python train.py --time_shift_ms=100 --targets=["instrument"] --drop_path=0.1 --wave_strides=[5, 2, 2, 2, 2, 2] --subsampling=2 --width=384 --am_softmax_scale=30 --beta1=0.9 --precondition_frequency=25 --batch_size=64
Rows from block 2 of a small audio embedding model, named by matrix and row number. Rows with one number belong to one neuron. Each number is 128 + 24 x the weight over its row's rms, rounded and kept within 0 to 255. All counts start at 0. Numbers have three digits each. After the name is the row's rms in percent of the matrix's.
After each neuron's rows are labels from the 100 clips, of 14976, where the neuron reaches its largest size: "peak on" is the class under the peak; "top examples" is what is common among them. Only what is clearly more common there than usual is listed. The data: synthesized solo parts of chorales (CocoChorales).
# u: gMLP up (value half) (model.blocks.2.mixer.u.weight, 576x384), inputs 128-255
# v: gMLP up (gate half) (model.blocks.2.mixer.v.weight, 576x384), inputs 128-255
# out: gMLP down (model.blocks.2.mixer.out.weight, 384x576, transposed), outputs 128-255

u.330 098:122163123149133114122137137111184146138147145092149120134139102109100143117131091157133079171117110090137114089123177112108097135120166112091136162097141156122120112128153149147191107110130121163130137158120124117163105142106114167149119100124103180119098117132198140115129171122088142147126121131115110129097126130179196147144113117102130133174096116090132158116142076135152129167140
v.330 109:158133163130100144122136118132146141140180133072135176168139147140085125106139095150096151107145150140135139170179136113104129127087108148098132111133170144134100133125139129132148118108118117103127142128083121130153142148128088131101147164076094166145139104091095140088127160104126129087117115118160145114139157111127155091155156129108183161111157136137143115144094119120129117143105
out.330 101:154159107152139151122123166130123170143101113152114135112127112144094145122162121093137175140109100136147122119080107151135110125100089103087118085140154099148089109110106124127123116129101152124153110153130118136135123116181121080139135173116146117121108102128112123146132102168096175116122121122136148081140123164105106117154145144117115097137135129101114112150162171105124157112147
peak on: G4
top examples: clarinet; note G4; note F#4

u.450 121:150146131120065139143151140148082151155176098131102120110135135131162127132139122140121101087148118130110113139141113134119116123090124106124127127123133078156127109145139136156122095094077138137157110172123129134097126172148097132119131125122141122151054132148121114124135139132102142189116089139164127151143134114115170105128162179096116126132129156111121154151185141167118142109138
v.450 108:134130094134105122124166145115118188129124111135104167152158125116118130098131103093136127142135141152104128171144122149119146149136127112121170080113161112184134140142122107168128123140113184148124125120117170154108145178090103169113138114137135071117140109104047129116138141115150129142156118139081188092132145091130149127114173127103129140175155159145156117141102128129133129143106
out.450 121:110128148124156109117159110137117109150074076146146128127110136137126148086134133097120154144114136119164138142160105138101109114107139104139066147134100117099139072150109098105109127120099139134150112091128118151141090149143153123156097126103141119162109136134141168086115148131097119114100119125119123096125120128150167125153150157156144138154136126133144110139110137164113154123149
peak on: G5
top examples: flute; note G5; note F5

u.456 109:118097103114103121094118146117112121092152116117109127153158122100156146141147132124161153131129119108096140107129152125095117085140135145152102133163134116124132113135100110142085138141111150143156148094136146131128173131111088099115105138123128097110119156128139095129118113150124163131136110175148158112132119113164122136123108158117096100154123124098138089071099137145150134137105
v.456 112:133123149143131134146120144160125071107153146099168170103106161161132142073152140146139129123116123112098132149073142147112142118130152071078138168138159161083129092156120108114110160109095135171102133117104131096101129119146107131131148101143127082150141115120137113148092130120083104135107141136113164156090133109101117119172137126126128108152135107149159126138148090106182137119103
out.456 106:111121151095155093129141107119126086141106141091103197116136095101163144101077123081116139127132135160140152134136091110124123131131129119104094109213121090138059135098138120127142145137177098098134103142134104108112130116088153129127095149112141129144124118091158078155136107117105104156107093126114132088158146161122146110129139115121139144105115130114148146108124122139138129154173
peak on: G5
top examples: trumpet; note G5; note F5

u.239 093:124144090160129122162142134157111109155131106113169133103161134144137105095150094176121141119140129126111126109139124138154169114109159119114145167129076127108148161134124122121105158109127096177165166153144121114120150138140109186120148117141143095093177154103079124113145137125159117122106088127131133155157132148109102102179103141152112122145148150077128129155151139109157110116149
v.239 091:114098182106150113098097059109115108122101147130111151110158182113163141122109134150148152115096121151137147076134149143113103157122164134103150154110115142119125113076126164058152096131170125106149134145102116139089120110135103131155102118119150121106123121169140133122131123131123102147145123117082145136147111113106132135121119111137148166145112128144109135150159140154117119131087
out.239 093:195138128156147179116161130125084103102130128141159123105117172105114109098142115132135088117149117111168145116114131116106093137145159136142143129156167154118129130100136140133129102118133148103154148098144170145128101125108151103118147144096168102094126160122132126135101122134093164146126112124173120103127124085143159122120108155112154122159183135175108094101123108101136168109119
peak on: D4
top examples: tuba; note C4; note D4; note A#3

u.466 103:131093140197089128134145120116086108145130112123148143128174156123137114153081092129110124162117114089154096123094133120171151105112156095139145122159177103143124143119117114144137135151089121145135096134132096103090162157182110134123138105104120085078123092125125115111133084106141063112141090127120104107129119123112151117178169132160156135140139122107137162134147173133109135078104
v.466 109:130131120134119162194150145100164108128083111124132074096127115095163118085092139158181124161144131105119154130115113084145143156160102140118100155125135137144129132106095143091132151146180140120097155158131122096102151145152142114108100147109099090092119124130131092161118138120114131135128142126115153150114160107145122157147083139114111105120163125122116152151095151106114113132135
out.466 102:156120156114134129126124165123138095136097107103104124091114101125104165161130123163107111092126112114118079109149150132110121156131104093124115131116141146143174150114088121146157146119189122131108140120122133097135124118102141082122127115130123084145151175135128105155152125122096152094135105138148146144123143150128107142102102100133108156089161132107101150119093103115092121138134
peak on: D4
top examples: trombone; note D#4; note C#4; note F4

u.23 091:137126156162101161093127142150102121126118159142135096116123133155162179134125130138139161135104090113107116136090141113110131106125132172138134122148152136083122143132114127090146094125119141131089163116126150137125131114088113117162146157112121123130163090124121133109169098111146083137133127099168141131112107147129128150098127149132130094157148143147144139114100132114096151081124
v.23 103:113155142121135138098172123142109143116119110126128147107116146147132138124097136114163136132094119134119144132172112091163104130128098100161083127122146176186142152153145146138108129179168117109124142136119110178112145147127129114154133120138140125105115137136118160121091082094121113132105095136184108123094121163150164132109111154111063151114171154123130148108156118164109180117102
out.23 097:166108107132120094129142109123142125148150143145126120170164130124151126093119116142113140101130120105147078124149131142108090119155140153126111096144094117107129126196141163150098140178089090109175122077138127107152154133133136180103138123109123129155138116130115091186074121115188122073050115108131140127131114129123141131139131096146153154097113124079159135130164175134104111102166
peak on: D4
top examples: trombone; note D4

u.34 096:085158121139159056062098145145139148089113150141136120132119117136130125125119154121113119135148166133124178141127141128092127067112106146142149141134162131149143135085095104085122093114151156127096163125151096137125121133135154123123131144145144143129130154100090144130122116124140138123141170141137111105147106125121147078084135187087110107175164140106138096091092083175159122110088
v.34 100:146105157099124137149091152136143065127131132111125150142131125154129108145173129149105179119105106126138124096155122133167131142143091129159155110076140107174095157139157135124138095135153137111121129128116133119136158142139105147118081124099156130063099078129111177108165142129173158139092139099112124111171121107117165128124136111135101113126163106109128122142126154105077160119141
out.34 099:100112092161127138153165121107143106149141134145131136103166147124133134119115156163132135096079118131116147138149112126133120154103085141124162078124096087156116130146163108167149131167119125125114137154159148086160104137137090114147098126095108163104133143172125106081101126131116132136110148079132102137126149114140075122108106155159109106081084111114109209155089126145109145147117
peak on: G4
top examples: horn; note G4; note A4

u.353 090:168124127134118171127095138118149147106150120148051157136111166113116117114128144108120125125108099175081115140122119112119123139101101166126137148171164131145154139125125081138098134105118129134134125096101118129144125124121121145077121140140090084133139134130130100112118181113095117123147155105112180128072124160102139113175143139116110144105119136114114117100107130147157119146118
v.353 095:095141141102124117102126110118126121115174111151154099111130152111155149137122123131122082191132121090149092110147134079158140149120099150130152170154166098115157153117147109167164167095134146176100142136117112150139131109136161130126105168146121201134096112132139126137143167097136103129105139121105138139115100133143119139152116097152152173141127109195117142085095168124109139175118
out.353 086:183120148176130114139149065123101133160124108145096115113167109180114155113115167109152108119112133126118146148131131170139161095114099099129093101145130137135119069123117129157148107102094132120122155148174089108128100073106157140133159152125118117133152125093103142133120137172145130148099135186085110116146117139141164098090133091089120149118127160125063150139120126147118099159099
peak on: D#4
top examples: clarinet; note D#4; bassoon

u.100 101:114123091136187126137083092120145111129105138133112110127138142135076179118140166152139156128133121134113097120116149154095127123141135133110120131159151120125132170117096113159161102152123110168110107112120110126095103114116118134121152124145173158122152126105106091093103096084146132139162144073137095162143107147134137104149144091142120148142092083144089108140116141108108108131084
v.100 097:189088128105107095196153144115098097151154123136127137143174099125141125135124129139100155133155140113114095144116171127123136131185093132153156084152114149101134126138071142114138094167133111154146112144136072135148133119145118135119095185129105124105115120123113124126116173155141106137121137138128107183168137105115134128124141129149157127119100104186150103129167108063107149106112
out.100 101:140136154069124135158139131162132139120144113143162151134196118149158093126113146144132148204127106122122110124128119149118134099107124095136143141102109155122083135170106124109144125171115161167108133149116196122089133143152107144084158147135135090074123164118116105106151124152108124114137142128128090156125109157106113119126086130121143126136150142131149144097133162144155114122107
peak on: G4
top examples: horn; note G4

u.108 088:133126120133105135112127129139175122087155110133149117150109136147169116152133111123062134151112165116140102111090157125137127164149158150116136107111135111119132115132139114173108129161146115179122103112124172123145176099135132122126128076110166134107091166129153110092119132113174125104133163170099156125124107159102135132140156101132116119129105110114134163094143189158134145150116
v.108 091:159144117112162151100116118145073142115142127120098173089087104206137158119143122127111150139155185139159138138108144136102172133112132145131115098176114136109126137124091139101086133123113176094089093094130125120100128127107126122145117091163143144146119139186157105113110096105150088154154102118150140133147111120085123142158149105148124162127127130151112116140075157175113105167136
out.108 085:074133127119139127153117132146108143118121109113112125086115125108132172106136103113156113108164133115131122145121172145117127128134120141137134123117107154144148141108086129074100066103135117133171128154102101098109126173151154117124121149089145155115137130158117126140125124140138120145074115106080146128072115076115149119170138138134163130088127174119098085162108114144145071099130
peak on: D#4
top examples: trombone; note D#4; note C4; instrument: tuba

u.551 098:108162083089151119102135150138146124090089087123110088101125079149151134105123127134175135132138075093138082124144108164152112122127154162119142107119114152120114102126140150097085162150113158138132118082122115136128185162105152103126129108144140119175123116145101101142102112145142149113115103133133143139128129106098136117105112135143082166114141107093124155108154126150102116103133
v.551 090:118105119147150098160104086147137141132103151136134137128130144183141113140157155111120149141116126112139131109112132143140114152111089150152142078174099104149133111144125115112122107121095165095090116106180155126110126092167163095128118103111145140136107134100077109139125134072109122134115133132162145115107122098113155107138094095146082094137093107117113124127153111141143143130104
out.551 099:111141190132129113121099078132151131184139101077178152149125121125118122123106159117105118167171126127169168118159114116120134118145098076113099123168152115102136178118104103115142080093173106150161075169114156135110098120136159157083094177152124150091128124130135145125123137126148117126165129122174158148160119131144162171118124136125121123150125151159117094152152122087144129121111
peak on: G5
top examples: flute; note G5

u.557 095:135079095148146106100093124147156139116171119156143115141095098118109141138143118164113088147167140125094124145114153139130143090087111133159096189118159135113119132147100141155129172135147099139131128140119167113104140155124113146149137097130144132123115106125115134125097120138098132159118154125095151156125100169115175105141118158124131097141131126152146162099107122079133101114115
v.557 087:150131138174099129128138153151143143143134133132136164086113146095125146152143105107157153153127094146105157131120078159148122122128126139142122128140128119136092110167161113135162126135101123128090111106126147143132099145131138079095118079091132126111132120090104117165124164147140127163120116137128166085152179119156128148112072115097134152166138116141098157108151128094114113134112
out.557 097:118119102140128120148133144144124144155111108102153109138154104121110121139158171151128183165114097084112099121152107116157110146116126136092113105111105172135110161082148086117144132149135133155148113122104122130140119103119089141111133141109137125137126147158163138138127107170127147089136149138124128085083116118174173121125142150112099145156114105102129136151114161131150129086193
peak on: E5
top examples: violin; note E5

u.572 099:157132124145110136135100125126139129113134137134112126121104127127148145094100109081140100128142118112130162189096094151176124096159107140114124110145157101151172111104084077128124128093130093154145112138148113114143111162114089128123084129121063142148154118128141109125144155102151172155153134128083121122112153123133114109146124149136122094122107123064116147095152138130134114115137
v.572 090:101111149088088108135105139087138086132119145145133129137123153102163147123135153131148133169084124132119091147134111147145126119104116120101122139103130101134120125108120116134105153106111157128154165136135130137131131159134148117120123141123107142142131103146107118112157100161118132154117171127146151100151150155176146112117142142099168121096114171133159097086161110119148115117139
out.572 098:107118147116131111117132087084113153129137076141131095167123140159106132125141137142152147121144124104144121143136150135129111089121144121097105127133115115150107157128170165122147146146134108110163092124090148175134127121159160167150136111149129193096106106134143146141123094172149132118138111140148161148155122081133121163072117142118110146147128122111147079125117162151112130141132
peak on: D4
top examples: tuba; note D4

u.208 102:135104140164141131102139129139125151172081126095119088133146147155130125127113089127124160135111093118115116117154108145129123139102115106149128107145168127115107159131136163165150077107106067128134141111122130106140106138107119128115146128148127141141090104129150118138093180099106154136135092137120171123087127075155148115121116117124115129144156158103129135111149105119111147126151
v.208 103:093102139150109141156118112148099157168150135115107136093143141127120163113091091136122136166101104149074086102139168122110118112133093150109115157146119174122132114129121099126142141084131113123125105140166126128147165158131125118083135168154117113131155141087151109135146160127095135129148158111117144109103130137142137113119088113168129113118150123139110146059122120124130127144115
out.208 106:141115118129133124137131152092153112134143122130140129103152114141119096135109138141095102126172182150089090109094143118133169114175160150100098138146122140119099133122131150095145119077164110136142165133084106142124160102146143145131117131126169138124130143130107153138120112163114118147138135130151158144157107119091105130096124067175078153110111140131118136102166104180151168119091
peak on: G4
top examples: clarinet; note G4; note F4

u.142 099:114121110132139112110135145127101166161193113165105141105150102119105084111106124141075127099146104122132109122121122100118081153074136124172111136144155127158171090128096124140094109073124081092091154145104138132138180131157163101113141115134112138125111159158138141115206133141158138103119126133125085110113150154163144165160125134138105149114116092115096139134120202093132127127118
v.142 097:124165136166139143098158126129150114151107149166154130114084126143121123151135147136081154134125152123156157124124151133136096103132069149110129120133121080132143140131148116141133129082115137122067067109144142132100128137126121124129155136143120110164164138173106136093124137133122143124096128157126114149105138159131121144061137139121121085110127152141112144134120127136144140100095
out.142 103:141156123113135136110158130106120134118131109106131158153125105108124136130147094163138154131110136135130126146107094125126126066109121119121112117127105072130111146137141140136143111122137154090144128153103128117174140102125110176129074113129091149100119110105127115186110130117112127104127084138064164149146095109137119144108101108114149199155083133101120108135148121177137160117106
peak on: silence
top examples: flute

u.74 096:105138121089140180171086124122120136105129160086155107128135117137119103151124119156136114133141078119152072119117100141121124111121112138150156117075111095126158122134088127156064091108113153167119170109115103089137186085077097074107088102093070137117133115140154090115139176111133154140124117147144101136137105151139132149121130091101106111137098120146173137116130155122113119145123
v.74 095:132112155122113152127144143116118198082154139141116106119124110160117117150126157150153116122106139116160131152118173092134094113150093141122081170118121150124125156145136114140112142124108162127175161106128129141137137133117136116149141140109074132127105078168130139087170132128122167150129116110120166112142130173083125074079117157152116097152133179138147115119115106130151137136154
out.74 090:147102086127147142156114151126122117115116095151149164139126089101098181118105123148156131073164184118116106110109139175107143103138121137126148130123109120120116120119169122164119159129120131128132119096136156143165131151111077179124193148131143138122147148131124194110107129081165114114088136138152140169097103146088065120095100174139098145172108124119077129149143112136085106159090
peak on: D#4
top examples: trombone; note D#4; note E4; note F4

u.56 096:085155094106122128133135181142139151119125164111129116112125113193129143157110095089110123137129127132146095132087093106149102130106139092131099115125107125106125101133065101132114131090128125129080129107114151107124137165152127143148121165187090094129112163134154090136146117123149082159098144106068092152116105164131122161152111135110075147145159117106134147132126153129081168110136
v.56 090:083107101174130134155087096126111151121088144169115117090127136113147123076145101132165142131129133175133129168121118186138101119135146138167139111135119095115108122154110098182131131129128113159126132154137162129117144107100128149099128083162090102145153155110116124163122153147097094116125125131080135122140135157115121123130107083106127159176114119189122133141145166136109100136114
out.56 095:122119136142100083117137087137180170142172115131131147105163127084089157110156119141124123110131135103147131121171143143150120089144113127145120071132111172093144137112133137137151135161160122137107112170147137160172127186129108136118150120088133138171147152091085114140130138140116160125124119140157145129130124085130164112110085143132138159113121150148134066139089074122136093085119
peak on: D#4
top examples: trombone; note D#4; note F4

u.309 109:163157126093146115124144111150163124156133160148162123111142171082147115099101100111110097134100146118108082131131136106107167140157125140153140129088082124120169079148108092088120146135117100114125133102165119110112092092160119117161109118137126188130153137143107159139146141164110127178134118136119161134121128089144144102147119130143145118170190122152103103067181115125099129152081
v.309 105:135150116098121131120154103145105078128097135092145109154135165130098136099157047155069122150119118097133152141144107114120171113095165123144108123122117104128144145142106142163146145124155095124112125119140136121123103147116160116085098115107102089131145166121128119143105100131124111121162098134165141143135131108126139124127153129104072150109113057182085119132128110150096152149142
out.309 108:056136126121120100122098112163159131120172087160109131136107118130144142117165135104148104115174144109174134164102127136106150146109159142115106157171133064128125105101111137161132097110132143117179117124140122138137131098138123142149156116105075110153104106186143113162153080130117151127127133122111113143097120102086105125133153159125153114143112133144123108182101142117097102098136
peak on: E5
top examples: flute; note E5; note D#5; note F#5

u.186 100:149121133122140138178106164129096156138124114102157164105132117147111130201103125124159131094158135090164131139113144139141088111085136125124122075123114114190106150139124104149098124155127100097143159128126139179106166114143154131135064125116169136156088133139132079105140119085108115124110096135141156146127119178089144086133113112142117115083120100152115114129130089127110134145109
v.186 106:087120094145135116124103117134123115168128119161130166142119150150130117122092113134086113140088115097154148092079120101135121131138138120084126127143149122135123106103111150126088078118169110132154164145143123100123060085113082126146110149121113157125095152120127106142129157112136105105132144117095173141122158121128112139142105145137120114144113099170139139160115125109104150127161
out.186 097:128134126116151148102095124111124095130176116096093121163139153122176151090137124153157091128109115112135124127140112141135142169147125097140143147141123132087160131161149122140123101099130120088142117125103153146107144148152148151140154097077079127140132120163092161088133104120088121151120145160192097117174177162148097122125141136115129092109131146117154143124087115109138157144128
peak on: silence
top examples: bassoon

u.522 098:140120147156138126097106105143106143127127090141155105138124164130101095095145084149135165149098153108139076138170109111147134161116148114120100139136120132153096113144127107132140129122105179145140113129138126103135078070062139131141146152108127141120171090128062116121192115130130103128145135138110145118125162125146137131104145172132136113067134111121117133155118165165136103157164
v.522 090:101125160131130073119143138159125141161120116116115151158118142128114114110087105106149104149100142128094177100152104159154138128099123134116157153106150087137156134140109123076116149147131133127179107136151169146092124128137138170117089060143148096160117150120126125146153148088095140126135132118112122111142134110147116139120105076129178128127072122107129129150163117116115105120151
out.522 095:151134161107134157150136148163141127133138134118120093135107120111150145126110096113115145150096145147150176114089143137111106138113132128102124108135099130096128133136135173129137117104136126139155141140143127113085147111152089153136147169074136127110082104131116166131139119133170137112118153127084103115141121145132131111111120118099119119093084133142122140162162139118139141121096
peak on: G5
top examples: trumpet; note G5; note F5

u.504 110:158130138156099131107121095151136123089116110102153151167151100089150127148098137138138155109136121117133128159163158129138127121129112125107086170102124094069107112157127116103097136137110105121103075137168116142105151097096152105119150088198104139124118160109125137167113166130119129124119129089074132159127134139142168095123111148115121116152088140128109128131104129146164173115119
v.504 117:064184171133096116126149096149115110120135124123105110132141139110092171124124129096113112109154116138156119102139110125125163153122099133127096159132139130124170145130141113125139145109092107145162106161128098121096132147059111129155165108130086092108095172108112127129111121094093141151143109116131134158112105123156137126137126113126144155193097127084133086128158152079132089125140
out.504 101:106102109148111137147141150128132122118108130112123134111102160125112145117122121136083110149106099160173143100173132154113127101146111095121158144155132113134120128094128068180169137142175139130159117136141117085125130078125144080133107150114133160131091123104111102142101124149112177125097125167077127113127120152139122136111130082112196105119128146090124099144163132195166101119097
peak on: G5
top examples: trumpet; note G5; note F5

u.546 097:152145121150131113120128118125138152131145157161114142139111148165091126124098099133114126080163143089066130139121157144130142145133160149118135126152118121127130137176110115121113162173121136129131111118096114120112097102113118110152124127113149128123171173133166128138131110136129086077107139121088127171151097062153135122140108124133172105136126109156138126145117141126148127073155
v.546 107:129150116137181161111129154139120095122123106134121107098128108108139162142120082171144098128155098133109134138106157135136161115146180135102130122149154115142147154100105136123173093154124135103127142115130122088107148129161145112130138118090097129102145100153134151163092139150145116196144142105111130169169164127112106158102141171134096099133157144165172112136128137120125135129120
out.546 099:138119134081131115126096138111114086129125123127139126154137150127128120135133114143154084131131154143157120141142126164078142101149135148124095121105149144111126122114119095139087120130116134109131152111116157200101101153098145105133109146134137108129110108150155104133112140119165128147101111159103148089143152149072116108161132114108116163152132122115120108138159084134124106122156
peak on: D4
top examples: trombone; note D4; note E4; note F4

u.68 102:137161128113140167152142110112118130142131118153139169153156175129134154115107114177140137156138094128132129122137098137122156129139090142130113152119116155145141121090139152110084099104128118076106128156134132133159204123121175116118187137111142107170140170102117142157160155131132121172125139151132113124079138115128147129120097131115149154155135161097068111156136159130129118122064
v.68 095:133108144138139136097050100118158143144120122146179109154110178146128163130143100117115106142173118164162130141169123130121134091096126158110108136144133115124100109141100141120099151124099126116105090133139163122171149139145113178118136117117149081157073119172095129146159152129149170143136153129169119148110154119107162146109150125151151137173131168132150128133106085144161136149141
out.68 105:132138108161134120102181101145119126089118113100135132106118083101140112143114125121139130118132120120108157117136152141118138084130075122142157129123077103126151095149120089148147111125133137153131149121149163104179109168127142120132118125132099080114107122196110144096123101171134172102116111114151128177164123155124136153145112088126102085110151114094132132130137098136125107120133
peak on: D4
top examples: bassoon; note C4; note D4

u.194 097:144153168138115117138167114101130144112118104130118108128127109126151128154140149112162093136151117135155092149121146077108128109118139089115114147123103163135082092171090116100101114118129129170118097103149106129069120164086142167125142136162164158119172157125131104163135129136125099142146128113155110132138128143143128106182116151086080088149131145153140119112144139077139127141124
v.194 095:131130101142166071124147170104118135105135136187089134126066118111086114120117115156132137107135123136132106073094135087093111183161090142108099120117130162124143159158139139151151177126153137140141101123115136158122127089165163156116117124096138115125149108092173125154160152135101108137146110142168175147142119182103106150106158130156084145113151141181133089151102170083169127096100
out.194 095:124081123077120153117119123153128160178142162149140092164095115144109121127112149108108095148139100127130125125138101149141115128144146110102109160120140119094125180111106121155090110133151099119143107170117137132141169123127159142119088159126135142154135124093155154145118107146140156131119120143074112151081143144120127108108140116115121158129156107146095159096118114138126119121120
peak on: D4
top examples: trombone; note D4; note E4

u.255 094:131133080134141114152097103076115126101089090131117151134145128164099107103124143144082124182107145091127129123106104153143099120177121128161125112103132063135126166146136128116121110141063095153134088112117165160136114147121107099072156083142139133121096118097108141136117147099113129128154143108127089127151105181125159138144118095104168101126160100114100139127108105129113112125160
v.255 097:109098165117132112162114169120188113134118114144126111144123152123152136139140160164136132152134113132147117134080135120103113107147107156134176082120151092125100109112143109153086117136102100091109130179106124108119166128089131159143130172128155138149128128187115135105096129105110135112126130137088095134129117091156157139170151129113123111138128078132098097097087116120133128122135
out.255 106:127152128090158198160192138154156102142162117141138098131108144129103081140110121159164146125136098116129150088123126156118103159118073152092167122132122126113084150110139133165116151092087137114087122163135104121091127098125134101110135125092104135134134146119170096146120167109132105144125125151161133183126109131115125149141126127114140137123103153164099106134158114114106128101116
peak on: silence
top examples: viola

u.118 092:106129145122100172096142101136131109157087068127127121113130118114127134091095124130132123142147106109145123137138159121125145098107105145123109195166152108078109114126116115159115111149146136119110144165120130119105133119139128130096102052142126145148149135109162115099103120110105142147117096123098105140136117107092145108080122067167134176144139161126113132122149150124143145099130
v.118 095:084118160145162179113118151161155117122137169128128143138128125088105125122131107145150159079141091106090111096115150150062143096121088096148128158118160122137099129125065142108152159151101109187116109142178145166165136104106133104064127144134112152104115089121132142161125116105096127143136131102146149087159114152107101126149128144102101165097152133124129131153146158146111165162101
out.118 089:143093130128138098142173160149138142098169170116105164117105133098196117115102117097136100120123138149140136130137128131096074102155150107159131100136127136126092120136131124133128140152131115144171135111166145144135170111107140180172157102139131149124072134139144140104129148078117158134142097174126159114146119140115126153159123134119168117159123150128124103109123146140125145144140
peak on: G5
top examples: trumpet; note G5; note F5

u.564 104:174087137095137127100172139120118096146122102070148093113142106125115139138112081118133150154142107129167152124138140136096150154117174123165143132113151094114120108124149149156135143092125141110092104152152130125113150111154150156138095168122131161099122140134127109143171163154103115114110146156125133077103113113128127138113125157139146123073114138157136117127111096148134096174139
v.564 102:161206127151112118128172124152149149136115134080109142085135116173105138146141146139137103151104116158155114095139149174107143061128148105094142136137166119172128120126098091076107135142111171173109111165126101136187127143141116132136159142108134130120116108120102107182126097152109138143130126153116127140134112141154163126115090174108133130110134112165081173145187133164128178112119
out.564 100:091158092140133136096087156158160127134141134143145132107141156129135129123161137138102158105155114118149122133132162101111107102126086130119142140129107108131152105148138142155155113112156128147112137155156137137105150115127122070094150119101131119124125137119094118105146108138137135113153143090080131100148124111144144101099126147104117084142136139145126163109130123127145155120109
peak on: G5
top examples: trumpet; note G5

u.102 098:114163155093141134160144131110144108124120148177135086139141122162166158128116121116138155149155127112104085104130120111087143132136126084134164096126133115141124150134103117118119164126139159097110151076118090167126153134160137098117116118124165148166111139161172071156104126119121101124157160184132134213154141143118075173145111111141137162119126107160126142118147092125139128127144
v.102 095:139137151129159137136137144136133095105089131155139141100127156131109082109110124141130117085129087135099114149107101096126186129099169129125142079104132159140164131133148201127143087174127130146103149166144129128128135101114122106155104120107135130085107099131154132107088176180152181147128131119135089133112147071149131100110128153147121090109109128129113139151126086104168144143154
out.102 103:091150114146149124110079114139135165098098104083100133099167140049110133116134134175133161130161085149159130119144134119129151118116121120124169151120132149121189067140144106166110131160138144087149107135116123077127127130109133126111135123172119116128129125104093146126150129121114142144118133109129116101113138150138139097145129110103141126139175150138156146165119153100104158112106
peak on: D#4
top examples: trombone; note D#4

u.124 105:183147181161095153168140126131141136160132119123144123112122167190118132157097125112121128129171118078109133164098126126091156125134122130073129111126125145112113180141138093154104113119105143140146122142111178119112123130080154110111110128142140117126099077123148081161129159127115096149121152136141117170132091162113102138110149120117158171125103177121110148145163126139145146101122
v.124 108:105153129160124155119124135150132135114157098131075129115145114119142086126138078137130132111111118136148110159133096121133096140117109145107116143099125086137117137186128123112141169127094118152156076131108110119095139123141159134145137103141156150089116114102093116158136133143107105113130156152099100120099154087131123140169156158087094122073118133114143122148164119112122121109101
out.124 096:105088096102137116128128084113162139093110176177107143129122116157138169116168131161155112121150127166127128124135138110048130135104143093182100096117121108163151118137107125126163139117132111121106155142096109156144077153153173118112122128160050101154129136141136133124115141075143111128105142148149132116159136084128131099158152107109121126115125119130141149112104112137125159164146
peak on: D#4; D4
top examples: note D4; note D#4; trombone